A small encoder-decoder audio transcriber, trained from scratch: 15625 training examples.
Rows from block 10 of the audio encoder of a small encoder-decoder audio transcriber, named by matrix and row number. Rows with one number belong to one channel. Each number is 128 + 24 x the weight over its row's rms, rounded and kept within 0 to 255. All counts start at 0. Numbers have three digits each. After the name is the row's rms in percent of the matrix's.
After each channel's rows are labels from the 100 clips, of 14976, where the channel reaches its highest value: "loudest band" is the band of the loudest frequency at the time of the peak; "strongest on" is what is common among them. Only what is clearly more common there than usual is listed. The data: read English sentences (LibriTTS-R).
# convs1: first pointwise conv (encoder.blocks.10.convs.1.weight, 288x240x1), inputs 120-239
# convs3: second pointwise conv (encoder.blocks.10.convs.3.weight, 288x288x1, transposed), outputs 144-287

convs1.265 101:108098174103082125128121137115103118156151168145140152142135149111150161113124085164130140153124124110113143133135185095162128104095161108122101062117113168129123098129139133107126110104121176134134128133100114142153118105123112180100095104144113111099116134091146187129145121142158127110124170120123162103179110153135146149124095114143152119114167138102100142
convs3.265 103:130121142121138103124114123146104130115142137184153117145131124087111097148120134119105125137108097129158112165108135135093126085151130169159095117131108196089118155121151081112127157148111151161120119108146121154120166159134122104119163110100158107149145145162150107132143120141126145142138067116081132132154114136143130146118088160138118149109113074101116104106197133122121127161172117127121101113130131127115204175103176123115109
loudest band: 4000 to 8000 Hz
strongest on: voice: male

convs1.145 100:129148121106126094111145112124116160120139139132117127105103080152141150155132141106162071085160106100131068092151176098081120165168110122097116147118142158197143142124062105150119162111156148133108089128124134132109185162150117093118147122125141143132132156126126088100146113145104126145135180141103109147144112148134158127094122154130127131129117116102148117
convs3.145 104:114095155157118172150125134160129112108130124129117130147144170166101085114137171066110120117150059124125129127080131169170080093143169159174129105102167143134114127155169137113118097096118155116121127082129120106137082121144101109125163115155117151109128118110104131161162141138184103166117135142100148123111112154122121142162112134129151149146191121166106121111106136085152115122129132082133087122166115114150131116127117135183150
loudest band: 250 to 500 Hz; 500 to 1000 Hz
strongest on: voice: female; the word "you"

convs1.156 102:120154139156115139139141094131112133169146131137125086114130100156147119102149164110133080149149162079119087101100101131136121088116140131133145115087118166127150134157104146107127146100147134108152099151125141088124187135082168131134095096127155110144123154102118107146178119146160147134166142117084112101131175117147106131164129149122132121101095132105130099
convs3.156 102:132156130136102078130116130113099157111126122069124119142139098094123109132164121141135062132104089130113109120110144147111099166157095077109079104105124123136123119114144165099101137157137170128115129140107134117162131174092149162124146166100120148153135129107133120157094120101120097123160075143113138134117131120145154118133090120113115100131138111117134163098139122128087120109120141111135114133110129156108119125096088123118150
loudest band: 4000 to 8000 Hz
strongest on: voice: female

convs1.19 102:125152143176095152184159134102123095131139169101161105144078133097128117095117121123121131146147145151172105147116138117145120161157125102127104130138113084132136134120157093132175132102131142167095142128111052154131080129104115067103148129126092109134102160109123104131123165119112127155159072102128144113136140155133120129080098150149178131113160120113079152
convs3.19 105:154129130147126092151123120095142136120177119090200130122131125115146075161120099155122137127144151140123142134105103091124198084102146129103149150117140161106144111108147077113189092107135136100141152125136133149140144122096131148141184151142134181125085134095123107138152095128142127096155118139060145151148098154125068144174174153128126130077100134096155171142147129137142105128130083137108084129143104114150131127118173111125102
loudest band: 250 to 500 Hz
strongest on: the word "be"

convs1.258 098:153190155144133125166117091155148129128111165104086144119103114160144106125139128137139145132110086116146112103127124152150100132125122173154072087162156090198140157152122121159124108104128075134151130157103105081124150108143143138117143083123153125098095128107113116120136122142150109160130125130151142110107134133151119139110141158156132145117117136127110132
convs3.258 100:128112132165162160195091119080105131169142129156136121101165120130175106143140118142128082135165158148138102138095124133151154158094118091139168138091134129117144149129137127109120146152127114107135119157122120144115115127159080135139140133123122103122148132183131102134130072134091108121072127143105129119153100113115092095177120163117144192132116116099098141159105102121082107114098112145119117135128088113143153147126131101149100
loudest band: 500 to 1000 Hz
strongest on: voice: male

convs1.287 099:120153123132124130088096169064146077121120126122083098147069138120100133102110116148083109103130127135105097139134148119075084132203110122157163160119123099120154139134136161101113095139131155109118144107126111128126080132114138124094113125139159156122108091143099112107160109108120148131118123160140119129122145087133146129146158131107106126132119115122146088
convs3.287 105:157160096095191142164094100128132131119137135174138142122142136106132118096113083126143146130127075129132125127095107129145144183158191149125096169069134163177090147118158096105150112150123150121114152131129111127088116130158134157122185166140078101104157127127125169147122177161144133166128110159142130139130114100118140104149105142119131124138079115170144104163080148136127130117141148110067113109079095106085144125138158148097176
loudest band: 250 to 500 Hz
strongest on: voice: male

convs1.41 095:091166114143127125162108123110109098117130125145151111071134132173104162108172128103092149136073134138127142118120128167137102083100138112137118153102139079137136132156133117125141182162154102177115161110101129131091110166118138109114135111139139114133127142120088106103112164136111115110146163145119128083152135148111126110120136110159137107129110137139099101
convs3.41 101:181100095125139117131153121131198126100121125155135135077169176107126131103113106119140105087100144164109087168100099133080130129130130133138138145132090111112123103122151063169085139104107107114136121143144117118112115119129130166143115117102119183130165129127104153125110070116124108087123149114111128108176111121150121156151124111122134147114135112148117113099158126159147140131105127118102102157113129093174128125108120124102072
loudest band: 250 to 500 Hz
strongest on: voice: male

convs1.108 100:139108177109116137161136121106165107124134112098103108086147110131112127134122131149148142096136104147111144103100072116118102138109132103071121107104151053122098132165123123112149119146162121151136171113123164112159075116134127158126148129110140192174138170110129092129115128220125102096115147079137125127127158113104098105167129140148104120110140129121119117
convs3.108 104:140095142179141167173113164108116131102154156098132121122144120119105175143176150120136093105140071100114149154113102124142105160124107166157109105083133136151130153154118121128108103132107146108131101122132134112111139129091109118150143104156080122169129136109073158121073130108129090143135092143178149097144136119123161127093146124132123137131081070141095100132109138122140178128119061157116172166125095153162177123133137125136143
loudest band: 250 to 500 Hz
strongest on: the word "you"; the word "your"

convs1.190 096:098093091132149136124130105161128132132129168146151119146113126130175123124156161090136163086180132133169152099147139177161154120164131142170154103148136128115118113147107151110147120121133095114137115152123115106114158119092116129119160130128134091155091142152194152159176149146099114174150155168126150146147121128124103120146128116151102140104152123132101141
convs3.190 100:140201122119109117134122134119158087144151106120117138132148126089123128127141118098088131142102152180063140076127093122136087080107154122139119146139173158160135168116107095099078157110159101161135126110188116105128161102101123131175148127094148138132113087105155132119137134174112101109094185149115126098099145142124144131118108155114135141181128080114121104145124130139098067116129072152170105146132134151163090151114095127129110
loudest band: 250 to 500 Hz
strongest on: voice: male

convs1.207 101:128099164105147114158096129121148126158113127124108111143119093148132099133143128149135133098154127095107122085166120169118163117138114155121158093114096105146117113118109086123099162131132142104132112072160095086145113151138095099123142120120068169177114125086103094113147133164112112139129088118143142161157119132145132159113137155146136129159146113088098115
convs3.207 101:128132152077145186150111091128139111108144128094129126119171134151137124086152149140131141154119143094161127115085089161190095128163139136134137108149098135122188156100110114136104152169121139114103109133089135128145144107090125147189160165129077114132126111088122159122102141125145142150101126113135151088126105124116074114163124109111142134139093103151156109138124092116113093116126108117104114130108050151154129099089093129146129
loudest band: 250 to 500 Hz
strongest on: voice: female

convs1.71 099:132154112184142130113125143133124119112149161152128116088114120142167154151149098098138102107110182113134156139116145102132117171119121091143106111128146123157163105152131102130126156153113126134095084114084114126123118147140092169107111109120145102180121123142091116129080071104136118081131132144139153163096136115093168140096150106104141127174128139127080183
convs3.71 098:119149172146117102105146127163136150145146126100115132137160127113137102117115147161067150125130120146058113128179107146108084129120120104160135151127127122127142155112137119119123107109124107140115143100160129101111128121098124104170145174166104094141139084131121118085147144108095124155116123080114121108113083122147123119119117112119117149161092110149128134113163120154101162107137111135099111141112112097108207138131106135152120
loudest band: 500 to 1000 Hz
strongest on: voice: female

convs1.82 100:144163090147169138121147132121130145141154118099099143101143136140131136170126122127111136060112121154115108074148123111180106182121130140118101120109111112140148125131118122164130110136159125126136159161099138102077163176108109138141152136131132155153125083137146150108156119119023139099104167134107164109134099159144133121105131133122139169089085148120115145
convs3.82 104:139145135125153148161089080147117146126138125137171129110084129092080095166116141094148106089106138149091126127163163140173131173152108154146132130105110103107104102109132105113125139107107150132114120141138135172150088128107120129077121115106065110144146124100097159142154136167132159128128122119135128091097135134107143101114101093132166099136095148138108167128131145098102165101135125161113120181136160111108136141094103092136160
loudest band: 500 to 1000 Hz
strongest on: voice: male; the word "one"

convs1.90 099:139145125085109129156104144112140154129171148104143102107112128140139123107101094139163153149112098130136128143109167160108126129064161126131174115087108131111147158138152140132084143106124098165106135109135107129133139115122109105111129159124173147138099132099130110143135105147085122155128078122124158177102150156136082140142137137162158125109123155114183110
convs3.90 104:150109114156140155143129160144145132091142128113155131158090108144147084135076147150078138153107098129121109103114139086110116080125098120127093142155182143134122132127150126134160136117137058118112127153123133097137098104130122130095184136140101165121136122156113114134109107123112104134130171083164132122124154171143175137141096119116156135134140114109152054134097132161124136106150092130112128143150146089122115136093142153128182
loudest band: 500 to 1000 Hz
strongest on: voice: male

convs1.223 090:166147118131085123165186109109114144103148111129135139146146124127101147137073149129119165116141129110109155111124136154146133103127093113143145134130150177125159093151124161092121132141163120131112083135158100139149132121115146150155106156148113129128128114191161174129090149134140142165131148116110153113128168111195155164132109113097093151119158089130143083
convs3.223 100:124142156132141168132143156136149124120130158110193135139085089126119169117133156082124119110144146135143130159109127108131122108130121102145103118117117123133137132090131140152144121147089135120108103124105137145155166120138146190134107142111113133134147134156094139119102127131106134136122119139158117145150117121127130120111139112129127121137136119119113131159155125105140170101122114154112154101100134137171158148161145147124174
loudest band: 250 to 500 Hz
strongest on: voice: female

convs1.180 098:171124147138107153121129143109153238165106127107111105132131116110144165160098114128101097135115130121117108122153155108133116103112126105109130103151123117103154100123148152156134141128124127166144168113097108137132137107130138175110119157133163124158062118056165082119133138113146135134125129146129176140115130162145106172129089121146128145130166117122142138
convs3.180 099:150134126146174158134140120131133097129121156120170132167107133116134154109098121145174108126115172173112173129171169133089083091144133160127143147147114092148147122136141105157147164107146130154146125167150118138154164133157168116140117173080136142155166144167141148108102122080158106104123147155121121161076087137135127096081106140140158140138117104113115136143191096116104134108087140114112107108173111106120137127170173133121102
loudest band: 500 to 1000 Hz
strongest on: the word "and"

convs1.98 103:172111114151097126141107154126160134099134108141102113127117135113128124164135111126140128161105130121185102129122116128102157163100149133118174130111109096121082134121141130141122111094085100123143147122126118174120112161130152120122172099122149136108105100117117137150136101162089131134127103135145128131152116142113144074079139116146100127127149123102079132
convs3.98 101:130093111162152142151122144116158113088136139038157111113192107108157138110133171143150138101148133169144141161159140168163107097108113100129126087124137103124073090123107130073146176136141133080138139134120139065132154126103123123127095119122120148120157114152142090127134114075109149126138125118149132137111111130128122146129132139127112125103129094115150126132087117114148132085140073144138118080114171115123128150158102122152135
loudest band: 500 to 1000 Hz; 250 to 500 Hz
strongest on: voice: male

convs1.78 099:121153116108123117183147086164120130115123136141185084135144169148107120131101134147107083113104136112152142119088155133135153179145090100124102098112133181189140129122114139090151124106118113146149091130147146076120121165142132109139150123130190151125135121133143174118114143178138110121129193111104108133099121113148118102162129140120116120096126168142117103
convs3.78 102:143124145123167150200132143143127114164138135090136122146132138100128144138116172083183089161142120098091115124120141156152097100131176130115136146099149132042166114150158160112130132114128188127132128082131109148089126159142136134139142150160105123130149086160145091110099108119109161142106148134162101147110098128113136138099115105135108153098098086126124121154131133160098131128111168134098150143175115136120148086101104141146102
loudest band: 250 to 500 Hz
strongest on: the word "you"; the word "do"