A small encoder-decoder audio transcriber, trained from scratch.
Training: muon at rate 0.0036, 12200 steps, batches of 128.
Rows from block 10 of the audio encoder, named by matrix and row number. Each number is 128 + 32 x the weight over its row's rms, rounded and kept within 0 to 255. All counts start at 0. Numbers have three digits each. After the name is the row's rms in percent of the matrix's.
# short0: shortcut pointwise conv (encoder.blocks.10.short.0.weight, 288x240x1), inputs 80-159
short0.232 115:064110089120161104101095131094131047082135089180116072103117116148106116173146165163133120095081120118065124103116110137118122085120107094150181130170132145118132172057102128107153101101121123159164086116093096179124178115068165116094129089
short0.233 086:119149105137116110108140092123126145119124078161085173119141002106086178117080155108159163120117113199124179126114086134136100111108134161120155125164109079139116110112136133115192072087099102108060126121104133152053105132127090132171141081
short0.234 101:147141091102136114109122120123171090152131122106119083149122082131149134084130137136154106157118074158127106138103134199169167211144136137164124144117104148089141109141129060156119122105140138186192111145125125136126127102187160123119136105
short0.235 098:161106144155098144175127068169119086109144099126162124176155141124168067128126099133087187096100125145208088095124140093092150171135169113066180114180197146150114099170110101159121087128164164127132106135112143128114107170196167127161112174
short0.236 100:112167139102145099142136146103188135113192098166075151110097152114104088115108132120078131148155105083126108111119137196143081132135146149100134119133133046167093081112136128177114124109187154156114110099119110134082105136104127138107155123
short0.237 107:089089089122119109156115132085079157172162106099135080104102127113137160105148111154148175134128123147130088131125135105110074089119104113114109099098134112130145119149093127136110189109125100157144099128140129115129105174133144148092177120
short0.238 100:056118113097094056123151067093121124215091091082098103092134131156140116144097145100124121101086090141100123143118129117126105186175153139148164159130133077145098130120114110088141101112153083157103153134083098155096141120163096125087153153
short0.239 116:104105089213099035138110151141126119181159119082106119063152097050124123107066109064180185120115137142131119126118089121117128105109160109044133103154125068139118078129154116143093097179068134094080127146143068140134131142090116112130125110
short0.240 109:098091070155149130117128102103145089098120132076118046114159125088098172110098140083169187127126112102133128121131095134149144148073119148078118145083099136107106137142142091125161112091101094137168105106098098154143153056140076113120156117
short0.241 103:112105106128128147117066098103142149105115123149158139089134154154035137131146146144150101064098137105121129143111125119132106068098091099135114173136048066122120114095159128218140140114159125132128146178097102155101101068133077097092116112
short0.242 100:089110119064080166131161161137145148130158137117100084109128116145106132101068173083194092168164119095097117126123110122204148170169123143126098107152112080078104088108107181129164164073096116133199134110172130111133116103116072077125148059
short0.243 101:075127108088155110157118175129113087110122093099075171112147134131205092114143129102170150159130142145149154091166152111147099135104163160178096255145116147111128143121099118130114132078201090092161115130164090139124066121127138102124118098
short0.244 094:138091129176086089135127102119115158169064153132104156175173137136129119117123122040159147089111128086111070107118109165062093156159109152142118126116132194082152117130158119125075125102146171103164120133176135147144137136132121149110075117
short0.245 105:063154094117098184127104113156123085103075116077123113165182142126127157157180074108142148104150091163141041181126085133110116138182127113106103103179116052117166099113199098118106114157134225173149059138102114136104150109111073104132107092
short0.246 110:103120061098130152097054153099091127090129142139136138120145119105162145138154137151146125108098070107113102068099111098143162137105156123099059101095120095133120106140118141169125092098170079133113121109150114099114114088122149122160147125
short0.247 098:175128107115137079146079138129097141196179084143130098092152105113117116131146186130083130132090114128119186201115149053121128123144152148170121134139090150190145127134139111125138133165135149089052121122128118123141163089180146121145133139
short0.248 102:168131103094174144116120117137112088084076104123075065110092141146111101108119123060145110073143096141151209089065139139160141151070104163109103236082107092089103098065104117220133172090110114121140139140142189168183172156173109113131061105
short0.249 063:155107130101128130104084154135127122131103131138128130117125112115129170191108083123130177133115099066124085090064109072131131144135123184105127133131131110153134128165169141135119120135145139108147105147176102118121130093153100109214130124
short0.250 105:177113065094085150138126112149043148136119175027094155151125105134050113089138121132107111130137119156093107114146080105118104101120125112120092087112130141114148063119150096106091105135135113148095120109151141158128184100116156131102059122
short0.251 084:137142164122140131097192094155113115097121133095125137119124174096119086143126226093149104116132168085163110103157100153138135149123107111133136101194169093136159026083152171159149095113089137109118127175163106088118105133086255130145225135
short0.252 101:145166111114163110197103098100164130133113123136078138099096131169131171192169196179159181150083161139151139105163091106136108144103137116134154097100138161141126084116142091128045142144150181125176113155147099098144098123184158155150113109
short0.253 096:174187128112111148183130045150162115136097067152135109100117149181110104164160147129143124138159040119148087119142130141162160152137140150136146128173121133122156136122088101118120144120124094095159107119154096105080121107055137108149107110
short0.254 116:133190079103125132115105095089135128092096142112110118131077128172231141125144131091081142086150096116150121121076116126091143104167061138110138224126124140161090125144110174100119100124105197116148098143171098117098179109066128094111110126
short0.255 076:131108170119129133113162102090168139115163094144125096112131119205097110140117145095145180092197120076074097154127125084118106103160162196109088098139126058138096105105114123179159142100130057117118122107152116124171105131127131126171140109
short0.256 105:141075102140128099052111178149094151093155130165143041133123068085123156091128111123118160134179103075097106157081132103110139081137140133090102128100094118111118121087179167210106133073106103116060127101076069152089123066139113090140131164
short0.257 088:106162134123180082138150140131149131139139113134148159166118141142088096157086086117155146128138133153108164104077104096152138063115060134135166125143176125119116105133109117111093153248110183125146074133154130127110113108146148113117107147
short0.258 098:153152122113167070109110156102162124146092178105135189142143116131082130081129083060084104119159137124105179163159079114109123082109115138185107108170074152078167154148098086159101132039152136115143096052086145118118113122155149088137137073
short0.259 093:089099162186153134152164120139136084122120121155203135108139172092188130060146090103138152138197167143159160105089115121202084044123083114087116061148137126149144096079207096064141141139141097078149155137090142144137068128108170148074131129
short0.260 114:101119153135141128134114146131175112112092122120093159091131102166106155102111159089052099142138144130111128122112137087106129163112124127114086132117110118134166116114134119166129159124121086110121121136146086118056113172084138148143099105
short0.261 085:120152172120069122137100135145160162146207138092164125117118126080097184088080141110105060152152158160114200116157180135128117093105132150078119225071158169167127098158165085133185106083179102143222127116163122126118116111161132099140120139
short0.262 106:099132106133096105164117133139167113086072146100092151154168111148150152148128158132151131191145106124086110118152079161096134128147109129162116095179140116112122191170130131100100119185129175088100126167153099132111143133158112100112112119
short0.263 092:096132125141154185102153130093094124137148147149126135130092130129104101105171050182127135143098133151095154101153179104145080102142088163070133116101133130154143156113093102066094167158182163074172118150170156129091083093099137093133123159
short0.264 103:124126063102192148135128176103115145134058084147132149145097128142114135112170117119041161109084127133154104143105120099069105081126168112131097176114136148114115118179139030114093125153105050122153119110167110095163102085122109081123179086
short0.265 102:126093119113133093107087075072106162078154147096100107099123156100136094148138116096140192085165084128127166086120113126116094118171114107170078105134070066101080124091034100153155105150112112116104110140102162126186172146117184150123151115
short0.266 101:072166129090122072097089158132132129132122128139127129148123141098102105093089106103189088111153145162149122108131115127130139151108125122127122145129165135124133101086115216120136133116159098148063084118117154174075157119157144112092146087