From a checkpoint of a small encoder-decoder audio transcriber.
Training: muon at rate 0.0036, 12200 steps, batches of 128.
Rows from block 7 of the audio encoder of a small encoder-decoder audio transcriber, named by matrix and row number. Rows with one number belong to one channel. Each number is 200 + 40 x the weight over its row's rms, rounded and kept within 0 to 999. All counts start at 0.
Before each channel's rows are labels from the 100 clips, of 14976, where the channel reaches its highest value: "strongest on" is what is common among them. Only what is clearly more common there than usual is listed. The data: read English sentences (LibriTTS-R). In brackets: how many of the 100.
# convs1: first pointwise conv (encoder.blocks.7.convs.1.weight, 240x240x1), inputs 192-239
# convs3: second pointwise conv (encoder.blocks.7.convs.3.weight, 240x240x1, transposed), outputs 192-239

strongest on: voice: female (92)
convs1.217,173,207,156,255,210,210,205,187,197,209,212,224,187,184,194,188,187,158,170,236,186,233,203,221,187,264,264,199,194,226,111,197,238,228,147,163,244,157,179,202,228,162,205,195,177,174,157,168
convs3.217,188,178,217,158,195,178,213,123,172,254,251,227,135,214,200,193,196,208,196,125,200,112,123,180,300,203,220,220,220,163,210,147,236,184,206,250,193,268,212,191,184,209,254,211,231,295,208,199

strongest on: voice: female (99)
convs1.211,196,263,174,201,164,211,261,128,143,199,176,117,243,209,179,146,265,182,222,190,204,237,192,230,156,154,200,220,185,258,203,126,213,139,171,209,179,226,252,257,211,214,160,253,205,169,143,227
convs3.211,292,297,144,207,227,206,203,183,218,249,195,238,194,240,218,189,188,135,185,169,192,142,199,189,216,206,136,265,337,252,264,89,160,161,148,180,245,244,191,117,151,183,150,222,151,185,116,202

strongest on: voice: female (84)
convs1.207,273,209,234,137,234,231,194,211,146,231,170,170,155,184,273,213,214,138,247,182,179,244,196,186,260,264,234,212,251,295,126,175,208,188,174,231,201,189,238,113,188,222,204,107,200,293,211,161
convs3.207,173,122,146,296,188,214,193,199,191,207,183,143,238,233,147,153,238,170,209,231,194,267,150,253,198,266,186,223,178,217,179,164,151,111,291,248,180,170,214,200,149,242,209,244,193,246,146,182

strongest on: voice: female (86)
convs1.125,229,190,195,203,143,258,175,127,153,207,205,174,212,171,184,167,266,233,217,209,225,236,189,226,222,189,253,199,245,143,199,153,233,305,263,179,162,198,190,159,272,183,263,154,244,205,205,142
convs3.125,129,181,214,285,177,235,190,220,211,161,168,223,169,203,252,175,188,185,170,177,153,326,173,155,265,233,241,169,130,209,261,184,216,231,183,272,176,271,158,195,201,205,203,218,171,146,196,159

strongest on: voice: female (81)
convs1.167,152,222,176,187,137,203,237,200,195,235,199,231,215,225,109,193,185,130,220,259,146,142,246,229,205,361,289,199,227,184,227,194,132,191,234,176,143,253,217,187,187,261,150,186,173,140,127,272
convs3.167,250,153,240,200,238,290,218,241,187,274,187,197,147,243,247,215,232,170,157,182,213,211,135,220,226,177,135,187,242,106,179,203,244,239,220,193,214,201,240,236,240,167,209,189,204,226,244,154

strongest on: the word "was" (38)
convs1.13,151,231,187,263,206,203,140,153,242,174,134,190,191,201,177,201,211,163,214,206,318,195,252,71,290,149,271,178,192,232,223,211,177,187,170,227,213,215,235,208,205,127,201,114,247,264,155,189
convs3.13,246,225,118,232,186,255,150,191,207,259,228,187,221,169,267,181,223,306,241,192,260,271,174,185,116,172,267,222,180,130,133,227,244,199,162,235,197,242,174,169,286,202,159,151,179,187,171,209

strongest on: voice: female (90)
convs1.219,303,188,222,154,148,215,192,234,193,189,173,212,224,200,178,186,220,187,179,183,231,191,261,179,231,132,283,149,159,169,171,227,259,205,231,168,229,153,124,208,117,162,159,166,216,184,122,234
convs3.219,300,213,199,176,235,199,182,180,214,256,171,253,168,224,299,158,221,222,191,215,183,137,176,182,233,233,257,203,252,239,179,169,270,177,219,302,126,217,215,222,94,231,165,200,225,237,257,153

strongest on: voice: male (77)
convs1.139,257,189,209,220,201,171,165,308,225,215,224,182,240,213,190,163,190,141,156,260,194,242,262,235,221,208,222,243,138,237,256,252,237,247,183,147,150,281,246,201,207,181,152,222,129,244,290,154
convs3.139,234,105,184,233,144,157,198,145,159,176,170,159,98,188,187,162,152,166,147,204,141,165,157,108,185,135,177,238,222,222,272,190,219,222,177,202,279,246,229,226,181,209,169,232,247,165,227,172

strongest on: voice: male (78)
convs1.41,187,152,237,147,313,201,190,200,175,197,195,232,175,205,212,219,211,217,171,174,214,212,270,206,183,108,218,234,186,257,290,165,230,168,248,149,118,175,169,289,160,162,228,201,235,234,239,154
convs3.41,91,171,225,233,207,246,215,183,205,197,196,212,194,173,161,194,178,202,208,159,196,224,193,189,186,155,262,162,202,246,203,268,197,287,181,252,178,214,178,171,250,238,161,217,199,220,204,166

strongest on: voice: female (85)
convs1.223,163,188,296,169,192,199,158,238,225,218,83,158,195,215,261,167,233,138,299,188,198,284,199,201,145,140,171,198,221,149,237,160,215,141,203,304,242,161,224,289,187,147,208,264,200,180,217,221
convs3.223,196,173,252,171,213,149,300,238,301,200,191,190,187,172,186,193,183,156,183,228,284,186,169,167,193,156,211,195,145,163,170,192,217,156,225,107,192,290,217,231,251,131,169,260,195,171,184,254

strongest on: voice: female (81)
convs1.27,167,219,220,206,202,189,135,181,198,280,272,131,243,268,280,242,175,219,171,194,234,212,236,209,200,211,148,210,120,189,151,217,257,208,224,216,249,159,213,179,141,230,173,175,186,208,201,178
convs3.27,217,224,211,171,158,198,193,176,171,206,135,227,137,106,107,215,222,133,213,151,234,165,241,290,188,130,166,207,172,237,155,237,262,165,121,145,225,191,194,222,207,185,166,159,190,152,231,188

strongest on: the word "she" (27)
convs1.1,199,216,215,193,206,228,116,216,164,227,210,217,135,262,149,232,163,206,202,249,165,157,208,202,190,136,215,237,212,203,164,196,206,176,196,225,255,243,221,156,220,184,135,184,168,175,323,207
convs3.1,148,241,221,218,140,156,208,216,145,174,219,194,211,245,155,204,136,230,183,151,182,163,165,181,230,164,186,239,223,158,167,208,228,242,141,158,201,175,251,168,219,245,233,182,213,196,204,253

strongest on: voice: female (79)
convs1.132,193,246,243,147,210,215,168,210,221,180,200,286,263,223,288,214,227,156,223,169,189,141,96,149,109,214,218,201,232,166,243,188,208,221,198,194,210,169,216,156,194,194,223,275,220,191,140,288
convs3.132,266,159,194,200,131,212,169,160,172,158,157,215,154,223,89,237,251,251,186,160,165,186,215,244,186,186,264,224,192,220,225,216,190,173,168,167,126,215,231,165,200,295,187,77,188,165,227,206

strongest on: voice: female (80)
convs1.173,162,212,177,209,231,187,160,213,228,190,175,191,165,205,210,202,200,220,200,163,270,211,202,228,222,232,144,235,252,225,321,179,271,168,212,193,204,206,177,203,163,188,262,164,180,214,199,168
convs3.173,157,186,223,237,209,148,183,235,212,189,231,189,205,222,217,243,252,241,276,214,204,92,193,154,158,225,154,174,204,205,223,231,239,111,184,203,208,235,204,213,241,158,104,251,193,177,237,198

strongest on: the word "was" (46)
convs1.153,249,194,231,232,203,159,259,173,171,217,249,144,137,190,151,219,168,107,243,261,124,177,249,184,209,179,167,216,201,196,200,225,146,162,249,224,155,231,133,187,206,167,263,188,207,182,159,173
convs3.153,182,194,194,188,201,179,239,159,192,106,212,178,192,199,137,112,187,200,190,235,308,212,114,206,186,210,226,148,209,131,226,130,211,226,204,228,141,213,191,279,231,193,215,252,204,201,170,219

strongest on: voice: female (86)
convs1.61,166,182,246,207,207,239,173,112,125,149,161,282,197,244,261,147,135,230,274,166,189,169,191,186,147,234,199,181,173,242,205,226,208,227,199,229,170,125,193,265,190,220,196,213,203,211,246,197
convs3.61,192,214,259,155,197,191,253,203,176,215,202,176,241,222,214,178,222,192,201,204,244,294,159,242,183,201,200,209,117,132,115,201,189,225,172,200,248,220,210,195,172,151,161,159,207,229,247,213

strongest on: voice: male (81)
convs1.15,204,194,160,226,255,224,220,227,196,192,174,258,195,121,207,154,305,191,208,255,259,321,237,209,219,225,218,200,190,178,247,202,174,205,221,204,181,239,254,214,173,191,280,244,148,208,166,227
convs3.15,243,176,185,164,149,163,191,170,198,153,206,156,170,214,223,120,148,304,233,221,255,203,121,208,247,108,208,217,283,194,272,135,228,187,167,225,219,263,274,169,160,259,200,229,130,182,252,224

strongest on: voice: female (89)
convs1.130,155,163,196,151,234,237,123,163,147,172,232,209,170,239,219,108,221,170,264,206,166,157,189,143,152,229,258,161,224,153,161,147,211,183,150,246,142,291,145,221,173,224,200,263,167,177,220,204
convs3.130,173,224,218,206,176,133,222,165,273,182,198,174,234,236,191,210,147,171,230,203,222,327,226,184,238,227,231,140,169,180,265,135,188,262,145,192,190,264,225,222,240,233,200,237,149,165,209,132

strongest on: voice: female (80)
convs1.49,173,193,161,198,147,179,126,212,162,224,240,267,276,220,261,181,199,191,185,181,206,238,205,137,222,89,181,270,235,143,120,219,205,215,226,159,158,202,162,282,213,184,221,200,209,227,190,183
convs3.49,182,177,298,191,187,236,186,172,227,131,180,224,268,211,218,177,196,116,234,262,226,151,168,276,166,274,100,250,260,211,214,239,164,219,132,168,187,203,190,211,262,204,195,234,163,107,239,210

strongest on: voice: female (83)
convs1.14,157,147,152,220,201,262,139,175,213,190,129,115,187,157,214,252,256,208,150,209,207,198,285,194,169,179,223,153,249,230,229,240,201,186,209,265,218,231,221,165,222,190,157,204,139,172,226,211
convs3.14,200,279,199,198,222,203,160,206,241,199,231,220,154,259,243,127,145,120,210,192,232,233,194,176,258,214,169,170,191,230,224,175,149,222,271,231,278,251,166,196,237,200,184,221,178,241,194,152

strongest on: voice: female (90)
convs1.66,102,229,165,184,215,205,258,164,174,121,196,150,238,219,237,161,215,223,270,209,145,184,190,194,163,193,250,197,273,198,170,227,163,282,138,176,236,225,185,234,172,176,213,279,142,213,171,210
convs3.66,249,196,221,182,188,221,207,176,211,175,190,186,228,210,213,186,217,208,168,246,170,172,164,184,268,201,207,200,202,240,211,164,184,166,275,98,218,204,151,179,184,188,206,244,198,182,191,217

strongest on: the word "not" (32); the word "would" (28)
convs1.226,168,208,219,229,220,231,226,198,199,248,211,291,205,180,192,219,158,148,146,171,185,164,184,214,223,195,245,195,207,164,240,174,191,235,230,188,179,193,157,201,239,196,177,187,237,248,221,179
convs3.226,173,204,235,262,195,252,157,233,219,184,163,256,191,188,212,180,198,195,190,222,238,218,168,232,186,204,187,243,164,186,228,150,165,259,220,142,252,124,165,289,189,222,185,200,176,205,213,235

strongest on: voice: female (82)
convs1.121,184,215,117,290,206,185,233,244,240,223,197,195,149,186,213,248,215,190,194,205,173,167,222,185,186,194,127,192,266,227,183,183,186,183,210,186,171,234,228,123,218,212,131,258,169,153,182,163
convs3.121,183,218,186,171,228,167,197,166,136,314,265,228,144,200,166,177,220,181,202,274,202,214,237,283,123,277,220,238,236,203,152,244,183,188,197,205,249,201,232,210,221,178,157,186,246,161,163,128

strongest on: voice: female (88)
convs1.221,261,194,195,166,234,250,224,198,198,208,191,198,291,235,243,193,225,190,240,213,172,249,146,220,151,226,217,205,157,196,195,249,276,242,195,237,239,204,187,195,198,251,184,257,288,218,160,177
convs3.221,212,206,209,156,233,245,202,237,158,138,206,213,173,155,102,205,209,202,223,305,183,175,215,177,178,176,195,261,198,174,170,162,155,226,231,218,201,233,205,203,207,249,170,173,248,153,285,178

strongest on: voice: female (93)
convs1.42,218,168,229,239,270,210,120,188,236,238,246,154,224,270,97,241,192,133,250,267,175,207,140,133,199,181,120,213,249,182,254,155,208,237,194,253,188,133,203,198,172,207,205,157,197,144,213,260
convs3.42,228,240,253,170,199,225,230,263,270,235,302,200,138,178,220,240,206,179,231,181,276,257,260,148,183,159,232,227,274,240,225,149,182,236,193,297,213,227,157,205,193,218,230,249,208,265,197,288

strongest on: voice: male (73)
convs1.206,193,218,215,161,156,223,225,238,208,161,198,203,211,202,215,181,194,154,198,189,181,179,262,145,176,263,120,165,141,174,169,190,120,232,270,177,198,216,185,176,182,197,259,203,241,226,224,237
convs3.206,171,198,319,230,219,238,218,175,235,191,207,202,182,149,205,206,201,251,170,157,247,160,219,123,194,202,268,180,221,166,233,206,221,179,239,209,191,227,154,232,166,249,221,181,243,206,238,205

strongest on: voice: male (90)
convs1.146,214,144,222,291,196,146,230,168,195,192,163,276,124,209,173,197,122,219,193,221,219,173,205,137,146,182,177,171,156,286,223,212,165,165,191,208,206,202,229,205,146,140,193,173,204,189,216,205
convs3.146,126,247,271,192,173,228,288,213,214,205,169,241,178,221,254,157,211,264,201,182,252,180,252,170,193,211,228,216,251,177,183,134,190,224,251,285,169,225,201,170,207,133,170,210,148,230,216,118